config.toml
norm = "layernorm"
fused_qkv = true
ema_decay = 0.995
Rows from block 5, named by matrix and row number. Each number is 128 + 32 x the weight over its row's rms, rounded and kept within 0 to 255. All counts start at 0. Numbers have three digits each. After the name is the row's rms in percent of the matrix's.
# ada: adaLN modulation (shift, scale and gate of each sublayer stacked) (model.blocks.5.ada.weight, 1536x256), inputs 0-31
ada.518 113:128134066104148130069196129131169099131134092102112099163111153125177117098097144120110119179144
ada.519 112:109118099165110116099137122122202129149133129137109116182085127089166040157221106097163132133122
ada.520 071:100198167111068104149092120107073125100093102153122109135131116129108123055112039074169129123151
ada.521 122:139127100134156132106124086131128110115140112146142138092136111198150170133140163110133118114123
ada.522 086:110098117091101100146159089133077148117145150110086162149133136075129108163185065215125134136162
ada.523 120:122106125148128099129156113118200117167127122165125143091148131138185118120208130000118113143136
ada.524 084:167155130135115149125115136081121112143120084142124144078139168185114101158108120020139100094124
ada.525 091:132096112125166149150160140116139120137146145114106131206080095134168176125071103132112157162117
ada.526 094:130112089135188107092092120106127136114120211117093128144101116170143155110200114255137120131169
ada.527 051:098146141108134118146121122112085170147117167125165122123101160105179103154053153165135123163166
ada.528 054:139145143124106143138126168139147131132070080134105123076123165069120112117127125156166174093142
ada.529 100:144120142145119113137112112096171086154182089167125147130148151178170137100191108126131081102107
ada.530 093:146115104139154102118151077148104073092137221119146102172142129164187219136083149156145119135114
ada.531 110:131132156131147137098173162135166093128149165143166069164131130087108090133165089174116156190159
ada.532 060:135178098076072132114155082094172117115141122127189169084123102119133143200143165129126133141118
ada.533 099:121115133146167108132134131110133055136112120145107127097152116102110174134117143145139115160105
ada.534 068:091091160132190151112117198138078190102151129164085133120157086118134151141122120173140154196127
ada.535 062:156210114130128127165173115111113138105177166101148127102146149115104086129146170186111125162119
ada.536 103:101096104088138103132143140129129129111140140149153053170134122126095100159170090093111135126113
ada.537 075:096139116093164155182153149109124131110106122099062144179108137107083125121186158204122113152150
ada.538 106:106141081146123101111096150146041130157170078132104136155114125078064097155100159157119112140137
ada.539 106:150168124139131139111104159100156176114156161108150149033124134128135121177082161051095161097144
ada.540 055:142140145132210124122139108105155162097132160108141093088132091126145141064161165107143161095146
ada.541 062:133121110104138125103124136090146116103044090125053120113119185118122160095169146210102128154144
ada.542 095:106158117128123164150098146141171121083079124135003131244106128118115124161086139205134126141128
ada.543 089:123132182145097169102108164134134085147164120094106158065139157174137142169171112128131149089155
ada.544 092:124126118131101123151130132121106139142161129174175142137124131180179114165044120092121136095105
ada.545 109:126127164183091134000105131140079145160137185104141182207113130097096117095109108145107132098153
ada.546 093:118128140083142108163144172179156127163093214164156134190104142089080211118095174138091146121119
ada.547 070:128177126119129100091148091138128106104187161153149138082155123145116154177106135000112151073165
ada.548 076:121129069097114120138091133096116106130147153097087134174101108166135131123141159209137122133129
ada.549 090:090139144074163088104123099109123087118136129123080108232131154177129166146084143172127121083142
ada.550 085:142184118070159180110114121117099138107217118120143053142140160176147139150117156120117124110130
ada.551 061:137151119155159127119144126115128133135115152125160104081128076106131097121138145205163104115114
ada.552 072:088133131163129137094129122133201108108123040138169124085145098106159184161144167094117129059170
ada.553 065:122101099134137166147131122081065133145159155165097092148149123171164149092094131056148102181131
ada.554 092:089162116124120121120101100142208167060133055122098121169120163177073132190151093172120142144133
ada.555 091:131115099153098146097169085159074147118094154124095094163131110112108119147136096125155124129112
ada.556 069:126176126089142102124062178113105131139151154131103177114105166146134159116143108193133135144089
ada.557 052:106146126158128125151085109173110110116151124121092084120128142135101133072063114073143092185185
ada.558 106:120147121063124135122150152125153134112134206094174087183091150079162120079135116095121155119106
ada.559 072:092138156142124140094113153083063140100138093106106180196130122097145088055184122158118105144119
ada.560 076:128113097118170117083096136181144129126096183146105133086117147147062195116152066145151132145130
ada.561 080:137146078126132138069100123115110097133159107098121133138124145152116123074097119098120138126133
ada.562 078:078117128121114122098081161121055110130089156102092131212145124110159130109143120173123135120150
ada.563 056:111157187106129114124147132079134110126096176121237028129126122112138127174100088127169097143135
ada.564 061:130088114137130116090124135142108141132072183155033151111140142162136159079076092171101164143137
ada.565 081:097115139089189118138124106126127107130152205079167127151131080133118105110115106224140127162135
ada.566 105:090122126111145135044133122120118117131087098085120125098099112091129157122176159117117127138133
ada.567 058:145206153129124145101129155158175200128126103110155156130129152069158143125115126063132143137132
ada.568 079:109101179122087123173124128145127136191185136124124098136161197141144139117134120178127161090115
ada.569 098:149122125101136141142106113084097139133060062087105118169137123109133128157089133188138134203159
ada.570 087:150145183137092114117144121162146114120101093115111111246161121174085135095143165163148137165151
ada.571 084:120141118136127144113129116149205129102125139102111144189139165146116200078190092077118139089128
ada.572 059:128134122135114147152099108091128126115146132085154143099115090166134122151039167184163146146080
ada.573 062:121120143146131124145107190121155152101111142153167153181093136139121122167059146162105104132120
ada.574 071:109117105120138111095136128132121116130145169132092144152119145105151075158041151178181124146100
ada.575 052:129147079168107141188161100096165099160150186074080142103130121139131140127224127202119108097161
ada.576 106:105123136145159145130094168122122126182117019095198076122134116138172148086099110037122126147140
ada.577 088:107166146126025115098124121119068162120162119112172072206138133106125129137101120213139154122168
ada.578 054:169131161124111093124089093094101102148072174136119157109152103156160113149110129197126138185104
ada.579 091:165105118166157111117063122181085134140144151145137205067161144182137151112107123207111130164124
ada.580 101:136142078144100125173174101142095136133098123106160131217139129121102115138143136193145100156121
ada.581 054:113138119084141114095154145103097183107135050094128135107142152115164130150083127172148084129166
ada.582 068:118126160155129141122092149147138104099114138130165150166118147123167132139094128179156141151135
ada.583 076:138191126172122134132148134140113125113156166089125074064084078129096093110089156149110121146141
ada.584 092:133120174159119117125112102067119104136165091137084119120122121154112065112167125027136090100118
ada.585 064:121128181132135083131127154100172113092133105109105156123145143133066156037134094168119116123148
ada.586 073:116104141065115135134119102135152044171088099146165117175093126110141153106096108182099121170105
ada.587 087:102145145030108151150093094169113154124169127161216160112151152152119103135058142132163161109121
ada.588 062:150203084124089127174064148139086120135086157176121097147108104187110120122075126225172112128104
ada.589 058:141138149112146175147130144137146095100099149085186106114103161173117134052168114133127139168170
ada.590 093:110130125127100152117110108128121145097110187072162133135135139128116143167158134224147116055155
ada.591 098:140062146094106129121119100147085088152078189124097121215105129078061133063089110215143126150153
ada.592 055:126096112117116107138113137163137184164114117183111118153124134125107158137153116067136122125164
ada.593 075:105101105135123180115129153102156155132170070167159117058147134164107067143123142086126163097133
ada.594 103:140139087148110130124082106120082088082096205095183121205132132113138162129140074182121130153128
ada.595 090:136137117167185101136138138135211116110072146103174165076112077133181137109104161007106105148124
ada.596 084:129105134131098120123086141126073125125140074124114137104130130084100121170136170124159128111104
ada.597 087:138152138123123119130086146134133143082138163091128154089107111162122127099080108063159144174135
ada.598 104:119126083134136152065138123129144127125172164084126141066138135189095104190115113169057107143167
ada.599 121:103117158132105131117151109166109186109191165134090127219137115101125149111147092255144124142129
ada.600 118:110135130112092126145139121137073142152105127111085134105150149133097118132192083056143134093106
ada.601 054:147149099129093149087100160159110148083143096058147161060151150117145098148128167166148114120132
ada.602 077:123079049147127129133143105122104140113142109147152124049155156117182113166158080156114126111140
ada.603 054:138114129151154121117112183109115075132132125086065116146123158106121120128102071086096119184173
ada.604 065:164121082155156127168114122119122154112098118122150111119123121115146172084123158141127096155150
ada.605 098:131121087141129136077168105121141132130127121114165131022153138152118192126136163102151143130115
ada.606 069:113126095189119128069133163137113111149063158100205135142141088119134109162156118053138131134115
ada.607 119:128118095133136154140129157126117174117126155100162112057136148133112100116120130239155134153134
ada.608 060:100120109170110107080180069163105153129127116112140231122126111166099163151129161068153121129133
ada.609 086:120134091126120150137112117117121180084137132105120099036168139099097107157135113166145158085113
ada.610 073:130166161158120168106183151114054118100170070151128133181132159125166130105126179104135122140124
ada.611 058:151117094125158134149106169122099144140178109119182134106123086137130139166058142101128116173171
ada.612 114:158128137140099146156184159117169176125138140147145142074108150135115120061170103175142116137125
ada.613 108:134157132067135145125116085146104139096102192117086098118127141101151161141238065135119111129153
ada.614 084:151174091098101149080142117123151121123135043187205080055121098116088133157130173050142145122159
ada.615 060:148159087130085091074115123105131092166125080117091132119132119123129123000045144071143133142151
ada.616 073:127128125114139115151087125116080142160099171103086103139145109087105137101170131107127142147092
ada.617 098:081132155097155148126145143154186169122128132125157132172143121123086105128081141113105148098118
ada.618 082:153076102093156134172149107123165130166099067086192188078157148157160123154102151147136140107099
ada.619 109:160170112128165100185116146115162122108121080101133116176113088138066136177099143119097146109105
ada.620 085:109130173138133120116139114123088137129112170177160169174108120108125163190126131061144095176168
ada.621 087:131131127176164145141098119162126148165060182130152130178083143169137223134081115124128092111100
ada.622 080:144123111110139124155148127122129109136138077091149135188151131107147143063080142000128116107121
ada.623 079:144084132076087127103174105106148140109182124119102129085153182166130138176183132126115116153130
ada.624 081:122109147083149144182124181122094153088153124198120149100115091076117068123193122149167168092124
ada.625 110:151154133133117136123117135106103194187090175094082125086122141156142120059230086117131110129120
ada.626 104:112136113129111124107167114146085146147128120144149135080138130161162114128163184125150144072144
ada.627 082:145119152129123137159145154157141197140153165113100135141117130109087065071155187118171133129096
ada.628 081:147150159135097127123093101141031112112109154102189138107102110143144109097126183097109113155138
ada.629 085:146184100116133152068092128118149115089150139145142165095115090095111164112196085098118138138115
ada.630 100:129148102059156137141115134099157125109126057148205119047136111106143143130113132000114127110124
ada.631 057:125126111160177106081110166137165163111158123127193149089134116156166115098162139116121125154136
ada.632 096:151124104180188107138112117138122122163136192139167140142126076145170148149152113056119128144132
ada.633 104:128107050083102092135131142125159125115146130138113129209101117097141094141132073151098110124127
ada.634 079:125094056139110154171099147125137160146146187140105135147151109055161125110159084163134151149132
ada.635 078:175097110149082132115146099140147151108136123146148154085127128140116109094174139255136118141131
ada.636 084:139148158148094099170131209125117142113171102144137128112104141101117086100178105172181127121156
ada.637 079:102131160160126125112151154158080117122149136085113144237108113095161158156098136076108113116157
ada.638 092:095149201151084119152125095138131127170152132154120132072122121091213120136130175173140132065085
ada.639 103:117128154183143147168147179087178085133121133112170116114137126126103119137042194051135138207083
ada.640 074:105078135122162106119115114122095165141188140109160094195124089132115146099171150200094113163110
ada.641 060:109112138146128143156142088125145156082173171148096091170119104142125125105064081183147134195170
ada.642 078:142156064140138116104102100134114122149131151140097172142124114152163094097081080095121115125100
ada.643 074:164100153160138104182125122142155134156185125079151110041152157088139099143127098057129130081133
ada.644 116:118127162151100126159078072116168130105153233124133155140156134140107116134138087255138123179140
ada.645 090:126121108133134097076129121158149158113183154157168103205147109134095116121153085102118115143133
ada.646 094:156148100160117129134141147139132129138137070106179131088108098113176125138084125000124103119151
ada.647 079:146167084145205139123100105128172099150125117092082142019154080108065154107158156081156135147088
ada.648 062:120144124140099140137158114110195060098105117093124127152155143114082119042135121073146142157074
ada.649 054:126099030103164109087116102142109107099142117098158116132099121154143100125163117175156122104107
ada.650 066:128132094167103130118162119132118139136149167121062223068117111068124138136146124100124176124078
ada.651 055:133136129074147113163053155128113103064101156142146098134119156117157156062159144070084119173134
ada.652 077:143155186160137138100122069103166137074157113132190151142145165189106172176083171202154113080122
ada.653 093:114149163168170118158115115110103111108080106093113178121076100132118067124173115152110115160100
ada.654 148:063138120114176139090107123107108164078147115112144133100118122149162186178121127000118204122130
ada.655 117:119138133140151132147139148124162154162114042127145102058136138153158159123112150000121149154132
ada.656 071:187094171155101104122106137113185131105119077156201187089154116109118154164113067007105144094133
ada.657 100:151126192110128143189083175112131162145108095147135189102174099203105121130159137142126127121151
ada.658 061:110136122120130105138125132127174176128188051140111099117112114127164143132143159100105133131162
ada.659 103:146144103193192148109112145099141112146115140096090174093149086096132182162116166127111156113106
ada.660 087:126136113097127115158084137154152119148135157184130093136113098130092118129129162229122126163196
ada.661 109:116150132144165159090163100121177141102161047099100113119132120127111149160105178000129186105118
ada.662 094:161146134137167113075126130120121105106187152092088146146146120094093133151099130153176106153129
ada.663 084:099131155114089090108092074111173091116151179126125131192102101043111170150128110176133129132134
ada.664 085:145090109115105136148108122149120158170161181197153073091154132140146115132121179191145163129115
ada.665 073:084122150165150139115134123110110171105174070193162154175144121125066143121144121056107146109117
ada.666 094:108146084136148127155140127154182150124122148109058111096098131137098116180098166230107120085142
ada.667 069:120037134138122108092146151047084121113157126127182158132125125144058120176167099193114102161140
ada.668 102:101096115137136126139141119135080143167134111154098128157105126134145100187176181102133133131166
ada.669 092:136129117148166123135107131152126137134141139145128077151105138132156151155193122021120120164137
ada.670 087:155124126126112127165075180105115133125149179124138089171122145099135126155125149080107149141089
ada.671 069:169112087172084115082128095133123136074131132114157166119123106150141153165102251025124143159114
ada.672 077:094122122131089118141109148160141144092157139093190082152124152148153142113120120234138150090090
ada.673 073:140160076079027152127130146086146107133158130123116121171144179102080081133089110184113125066116
ada.674 055:127094189135107142146136092174105158108126102155077119124106171122151095132132180009133142132077
ada.675 098:133118161104110114143116112148114151136147150146078117186149127168134113076194183091147087143122
ada.676 081:172122130105119133150101161139132161073169100131187128143155141128141107209135100115121134114101
ada.677 088:123108072072112129166163120171086124173106146121138117144113132107114140100099102185135121080148
ada.678 078:155165080106120118126170143125154151133175075153160162119106109177124106126099147078117127080145
ada.679 080:138108082128074100129106142186075117159105099130135186093115090158118080138214116085114114164128
ada.680 105:137130155086092158111139133139095172116143123120139102061162164124125108178084090225186131125141
ada.681 055:154163105147132087076034120105056081092150120184079174107136125179119155117122174148118128148134
ada.682 100:107128110163153108111137106128227157155098117101079121117122131053103087209138142209145126120201
ada.683 111:122133116114131134137116138133109060109121132085137102165143143125114131128077139111137142104153
ada.684 082:105057113120165145154145152130089110092150191102124113183160125132155145128102055080129099137110
ada.685 080:127130162106141118105090146154148099094097080112119110126099096139111135135163174102125128102181
ada.686 093:115107178158160123094128140154131168141081100140090192150114145098147074122139173117172140150125
ada.687 070:161172148152141176158163197132134106140080159163050142126171145065165080133144117144125132096139
ada.688 082:121158083124160146164115110131127092078137126183129146255162119183077135092064091083166108187062
ada.689 125:119115146104139148102131133127137145092120124132086132011127143114135154154158142181146120217149
ada.690 052:122153131106143169141109140113128117126148134048109076077140150094157111153071171076096123135156
ada.691 091:119115107119077124093110113147065146120168164116079133174089141099096086050143120157133091140133
ada.692 087:108097105111074137096151132085128159087113087110105146183121130122094082078131125110136126100141
ada.693 110:128136086074109123116160097114114150146166142143107111196160149088069124093125092185117127074133
ada.694 061:095180140117135120095135119108079101144153080165115146125136112112151120110179157055151132173108
ada.695 107:102147145124120127098090125176138166128116126122087127195120162119114085160149139230135165131143
ada.696 091:133141122132153130108062114153184095137131131150126117136142116092146084131131123169129094117170
ada.697 105:103145143148104121126124133137139107129189203133111169084154142139194119176094176126091112098121
ada.698 124:153130114073083125130179118160128124152135163087117126135101133070127119130139117086142091182108
ada.699 055:110115099088159107115131136165195131126151102156182172116105145157110123145217096127176145126122
ada.700 087:135089141103147099184130145099186118139138088128189126169106118151214159118071103115141161098148
ada.701 103:114136139132140136218102131131136150128143149084148120232150103142172100126074097202127142113111
ada.702 095:093126088153085171139133116107145140100159131122173140080136120145153094155084115100088141058110
ada.703 087:156105092114089137123167123121161133129135096179151155126131102146094090110172151069131097130102
ada.704 111:098117089115145142109140141085141117114100100144167146099132088160147169151076130005113140099106
ada.705 070:130171189106109149138096123138180159096079063160157077128141148132154147174110093000112153114097
ada.706 064:123119061139115120185134148123123097145067122106162110128164143096117093086171132103106152123116
ada.707 089:135113127075094142122105143116179126142121179152152156102149116102100170142060115111159089116175
ada.708 103:138119117205098141129146092144119095137141167115095105143120111085083156138182143231122107062124
ada.709 095:132187116143113094132101108140087120145085143124193198133100120172128126090190133066118115149111
ada.710 096:114099127080105096170150113086178127168106142108166179156122152107107100206128197176141113134104
ada.711 073:103176090132150132049125165185067222132141189118151184156149100110143116119127118096123134091079
ada.712 092:106128171149076123125142144116089128111134185174145210097150112127176132102097130210127137079118
ada.713 101:146156137170167159160121156145151095154164115094136127139129117099094056150108121137117096165144
ada.714 096:149130155142160102157167167148067110151135087168084086144110130129121114104104118112146047152141
ada.715 090:151143104127103155130134143138095146163122138117118111103143123059112101093173132164126109146160
ada.716 084:105115155115156092166167125071094135126086185085140145134112119051146177077188136111118126147097
ada.717 073:116126065146061112115117142131177158165144067167058076060161116102144138132138111138139150149105
ada.718 114:092109118133118125121129086138179089131118115156164077102096129213075166129091089000148126133135
ada.719 100:126109126122093143131168132167145127130136133147101139070165188119087096123196148182148097103133
ada.720 059:147071074124166134094149133130140125108148142069160128078143101108138088200108137121178097097181
ada.721 073:117151072123081115147119101092114107121186121137155107192080116071164140136204143182156109154137
ada.722 086:145140111081130108120092127152155097135106178130157117164109103125166146144113149255131142157105
ada.723 094:135156082148132108136128107136187101072101175140116108127091140145129161148097147060154144135154
ada.724 087:133077108108124093166153106190085131168167133126175087140135163095145136163091092117167137122128
ada.725 071:142098144136190109157105164091151096148182164162086105126109126122128093068073096115110101107097
ada.726 060:084134183156125123177139053108197112188164090059075133069155140127132112159097094103116155151139
ada.727 103:153133076091142126133165134108160110122200128087193133112139146100121084143083173047086155074108
ada.728 086:142097110190185105128112119114160132098133111164165135180173105100148141069089064098113087177083
ada.729 074:107125161160107129090134073139068125125131150145135117214117135179174168125037123139113140172138
ada.730 096:125133191135120132121090113114182096069106146098174133186160105174070167142127082116107096088135
ada.731 096:109144138123163140155102145125109116109113098075141167064123118113094136152128132065100122158155
ada.732 055:143158070181148124070109119124121044127138133097152194161147121128107132096073090158087119128130
ada.733 102:109109188120151150169164119152147155148135103144096129188173146133135103068132077165128158075167
ada.734 054:123096030190063171133126147093187157123182157071087141131129161104083112036165147138124129108141
ada.735 090:123125080081207129109079119150116104076166099179111093122146141222081087115050053183147166149178
ada.736 071:132087223100163133103131098136135130168121135146090123158136116135121092160115130147122108139134
ada.737 087:115126198132165081161159108124115114071179107127135141147120127195156151116137134149133101111092
ada.738 091:114124137155132099108127098149150109126090181139105112109132123125128176162104062169089149111135
ada.739 152:137124146157099127138143133147103106139148201101129125220122149070125087118123138175126118102121
ada.740 053:116130152092113154181180071123133117137131136141177148133133131117119128142088189122142109162146
ada.741 103:104130164185119117142131203132117082114138128081090109135089100125103161134135173089146088130115
ada.742 083:138144122112112118137106134148150129127146126152043117146123132101153093149074096187152106129123
ada.743 055:160169169140132138143126120136098139102081095126143125129180126098136098123153077086091104165105
ada.744 093:093147143164133120140125144104138152118110095180046111048145142124154134113161180178138139153147
ada.745 073:108104145188176136145111100086135087191103150126135169044158143136091140167139117145130146150098
ada.746 105:125155124153157116137089122072153148111080107171121125062119119144171116119065154064089161105111
ada.747 070:151094138125099094094127124119180128091161130154169120201078128138045067100138100159137127065150
ada.748 102:128118122103163126122130136149145136117120106161090088225107085104122111109127119000087136156144
ada.749 059:136143078166172121168114109094070156193181130082241109105138089141137092023131105109060134111140
ada.750 079:083144148107110145101082164123152142126142152163079142123165150113138181142092088162124155117135
ada.751 067:126131139074144126169144106125097124123145119071171180111111131038137152156090170118106112084149
ada.752 093:134099087066130161186141095144159131107112108131084129096144155072062126110205070111171168153110
ada.753 073:147137151127113141111128165108088109118099109150118158109126117101115130106075088028142170099099
ada.754 061:125148091096128106136120161136196124134165120093169191116113143139104104125133118102130149111108
ada.755 082:108070130147147113148047116156090169125104156157107157144118112120116179123169121154139112218132
ada.756 091:087143124089140146134183195101195110122097130145097140162165105144135158137151095113113149174161
ada.757 108:129096089094091135159100129130131183143075113166110101140148125108096118110186150065164108164184
ada.758 076:116091175073159146158103060129099066166089151180177128120154148154126158169105148124131117135147
ada.759 057:171166117107113162118160076188129088153122121136098159180147117096103172102125121063126104139137
ada.760 096:132137120114149117102131094118153131128115169132118154086117127113151129160166132177099126159128
ada.761 086:114091094069094117102141104159078140116152132153044121106102123059067114123161122112147144116180
ada.762 103:126055073138089121157131133116106083125073082080158129138117131094148127083101197143125116088124
ada.763 100:148052197156147115147129126130159079100163096177062097155137145129148138107100086113101082137108
ada.764 066:139103077143146097153106169155130071158199071135099119131137083106106095217191142181159114070173
ada.765 056:136134158145148169114081104158131167071171104112191159056095111119151124161068205116126097196165
ada.766 078:144144161119167118126142101105163092098112156107091139108126152134160180154073141154097137069145
ada.767 084:149124147071187119189194139096101134105123138103179179173137125138111076130161182230138075116145
ada.768 113:132138061152157129127136149124160129169135109155103141054133115136133125178115098067096137189118
ada.769 104:128111113172119117133143116082184084157133103105096109144143095081130124137168131045098122104115
ada.770 105:099162121152107128064104141135075124115142085147119136189110085138079107097029072098134141144122
ada.771 097:139107074133151135079108090169100136107062159144092096099177079173108131112092104174136176139140
ada.772 129:132126106162135108108153096139230135131115115102051094152140123150115150132198072115126124170137
ada.773 108:120127119146072124106117152145090119147110034178141134066110128142160073058140128072138118104139
ada.774 102:150141123166104118088160101136099077156177135063163138173144158153062116147129174173120141129117
ada.775 099:118102178167116153100140128167123150108223111098114080128122130225124100129140131147116177091095
ada.776 097:163125092156111125160150151102132094130154134121139125226128145138125100174152175171124123132157
ada.777 099:147123069091095127136121123104159111124149142153144118103136096132103112078171151091108133123119
ada.778 099:121159155103082126149111144110160146096180152151186097114126111094130142130094097192154135140152
ada.779 086:110170124151105093137137135113122137114212061145123101113105128104125127193165147107128094115148
ada.780 106:113142165137191145201078115155093129132103145159109139203177127078061110096145045141094104128147
ada.781 104:108166191150128121169183116140188110116167074158107146183142108141170110161080152132137124093085
ada.782 102:147093154125095145132144151140098142141165128143119197077128153082077107169091103200146124091079
ada.783 114:134136136105123114118140138090099103127172047181061118194130122080131110138111133060115095110124
ada.784 100:121101129118177103147178165134160153142178094138154114130117102104081150100143169044139125096158
ada.785 106:117194159134153115147134124139132145156127110192125120092120090163129110136103182113107149130090
ada.786 088:126129156195167135112161095133042161097123150100112140161124136120065152120174178066146123108126
ada.787 096:103101150126154127073095135117099066125109141136214162117142096119199148151081131074105147101117
ada.788 092:119090190114135131108142150126143130097144188094184147130105104092122160165160140191144138121138
ada.789 104:124157143076089117136151139177170114092144135090050132150148110113165080071129117108149117135102
ada.790 089:148105098116066131198088119148122109146156110131222115115145122134136093146055122156107127106137
ada.791 100:127061090120106123159122156059133126158091158125135156158128105106138167100116093141132170146139
ada.792 102:113156098149162131140107168098155133133157141112128103099103109191102166196165070106160146149131
ada.793 099:131189187170146132090107106114107123107086130122082094163136118110137133178148090142120129122114
ada.794 106:133147150104119130110116122144080110146104081108122164176153144171116126115153072000095116122133
ada.795 095:111062094138103150103130089139164171117152112130118123084117151206140123106068138192162164106102
ada.796 104:104132163094103097245124104143085131090154129101184191166113109170106139116171152180142138131130
ada.797 112:140155134103169104071144066107103148157185187133126115140161095156155126079142103199094111123133
ada.798 095:165151086103167152104132127127149071122083085170181189103157114181172121118093114103119139127074
ada.799 098:139118138091129137108067167177130159123069145091153072137089103143154138164090128250135123116179
ada.800 090:120109087132118163069154090086121105103125111191169157145137146170141130155114107038101135092146
ada.801 107:134122166159132136064126145109066124137120158120093153216126125150132161132142140196085126100144
ada.802 085:154109169078150108129151134096125149096128074119103136132172166120124114134071166074197084094130
ada.803 092:130087166175132138117153125145116112161194084126117049127164111107128192176081121095126145093157
ada.804 096:135119133163138146091129166122147126083137062151142098110146139148170120100044146126141147119093
ada.805 113:158131108138090134139114144109083149122049126114113154099144130083147166071131074047123149138093
ada.806 090:133123150089101120066186087139160144116148127144135132027105122158174131107094075149173140171149
ada.807 123:119099091128138125135197098143138137141137076097137084157167138147089060133197145095119089080142
ada.808 089:112133130145181073144159041129189110139215101139195144171115095085100119154122187090139122086161
ada.809 101:134140068098156138065110097121038106124136143112123148110133149146158189024083199143136155173170
ada.810 099:171120079149146124110163091158139128163131054114089134132119108113106093095126112061113122137162
ada.811 112:141067116102092133134168170117111178120082124110118088169129141094131125125106074045154137130142
ada.812 088:128138147143125121152150078105161111082148167105168121108134177061143127095160169075111132123143
ada.813 088:131117208107107115122202121139125117116156101178074131123078088130182131172110125054111161095133
ada.814 103:164104093104080151087137150117085149111135153088046079135140091101170139095092117131110134153130
ada.815 091:101088146151144138162132168133101153098109176124120197105088120113145106129136116177108155104129
ada.816 104:110056077095110123129134124151175145120120086124031144118093122128125166090171147016136136145136
ada.817 103:070130179104155092246127121100104116103176133162159185129095097166104112212157135114138109125133
ada.818 097:152129130153156110083102088144112146148103095146135125085127141143146123157179157206148170207140
ada.819 114:107117130165054131128118174162150097130109161127132126086126126148141105141107084219169131094173
ada.820 093:166158050142056151114126089148093167108085171102133138158077140195106125142117113114121111146209
ada.821 108:148162123115163133072118115139092144146153181146017055139143147119162144139088101150108137100105
ada.822 103:111149158218108093106085062103102105156131108103121120115142118147091143180079093052127108087136
ada.823 115:135122152097145151074111128114097131101115192079056150140084148161163121058161112255160139174122
ada.824 106:169081130135129163093138154099035145145068152071084127149158159161128132119130122226164162112129
ada.825 099:139098110131171144161156145145142162096135131121170084041100120098089100103192134158130128143160
ada.826 101:114147128173069125146141167144129090113147107078153152119070093128157146144115168191132109090113
ada.827 118:118092148096137106177152142109160103145159080171177083147140096184093124119137153098080092132115
ada.828 111:111088129147115096104161099175150110144143158130126181166163128188113120073166154144147077117111
ada.829 090:118125075091074116102156163117112159188099129144144136053122127089105183091052148123114142106127
ada.830 103:144137053149118122108064075100134141119087141069141135122142119174157126214112104255117147178081
ada.831 101:143124146076141092119124134092155067162094086167060138143117118145150165122152191049136140098151
ada.832 108:147142129183169127096133142162152114156092064122148169199110140194114117031086145057121106111121
ada.833 086:104200126168108091158108146099083117078154139077191084076069135149143074183207131225088122130100
ada.834 092:100146153122099131106130097134153136089147107087052132129137167197154145075094104098100159161136
ada.835 098:128102103094148154070160138160108125099163156179071076146119124121174123132147167182115146084109
ada.836 109:110121129069152151099129120163178185124121158153135110156148135106095141084113106096129156141092
ada.837 106:112162096145167130111118166141094159140157157102167163042101133150159167180122123135134155157118
ada.838 094:135106154189156108185150108126099098142203085163219168115128138119087121111179157137155089081165
ada.839 107:131119129111114118101164132101141128151128133126084091054124131134166117104135080035124173147086
ada.840 101:147126146114156186104159161127080131104058145119179112092149136100208144088128117147088157127118
ada.841 111:147142088146055106098165115132197132137173106110115119206132105117103142077085087077115122095124
ada.842 093:131150206094150110160133128115175131137117112148088128102141149102132140106141148104098112128108
ada.843 100:134116106058138146060079141153123144095176126039072095163134148123152121089091096140106168152127
ada.844 097:129132073105121123167103128112184110117115141107139109194118147084107124134106080248133128103166
ada.845 124:123128160093150162104116149161068162140158138132110123116151161096139108113146103160167102162089
ada.846 105:150114143172067130112128141147069161139103147170078121075146179099129059154165126199145162109100
ada.847 095:127139080140095099149144184128181122141132129134111129181157130141152140087120121095065102106063
ada.848 104:114137136199094137189089097136114104108093173159077103128127127122182190135149111116117125139170
ada.849 091:101128102092093098150196101146145174164085156071120100054110183110166125120131138141121136148121
ada.850 095:123129171099111123129073154144138131139113066129189145109130146188125115181141182095127114145128
ada.851 092:098154150152156131180125173145147124114119138086171102066140133136166112148141092147120118147116
ada.852 095:121073125112119157171169157123098160130102085083153156167134163044149125069070139094157112056084
ada.853 096:112153063101098103120184126119186188094152106133106075133089108138184140093176134194138142139161
ada.854 105:133130118114143120133131136091182108139194148153094123106176161143104130041099183178143152165126
ada.855 097:174117124128093142126135132139079120115130170089199074104195127120157089123100175133131169161142
ada.856 095:102141177119173162134098149135139124083154106209209062209115128132101075117097162132142128182146
ada.857 121:146124090143126103156129118109221096132114113123176103138130076142114094140106105198089104089145
ada.858 103:146165126095087141125119103139155144128114174126163115182135154157118129070153157177129102159140
ada.859 102:125100147146122141126140122156102069130139114120143101122126130072155114149036128122132127119144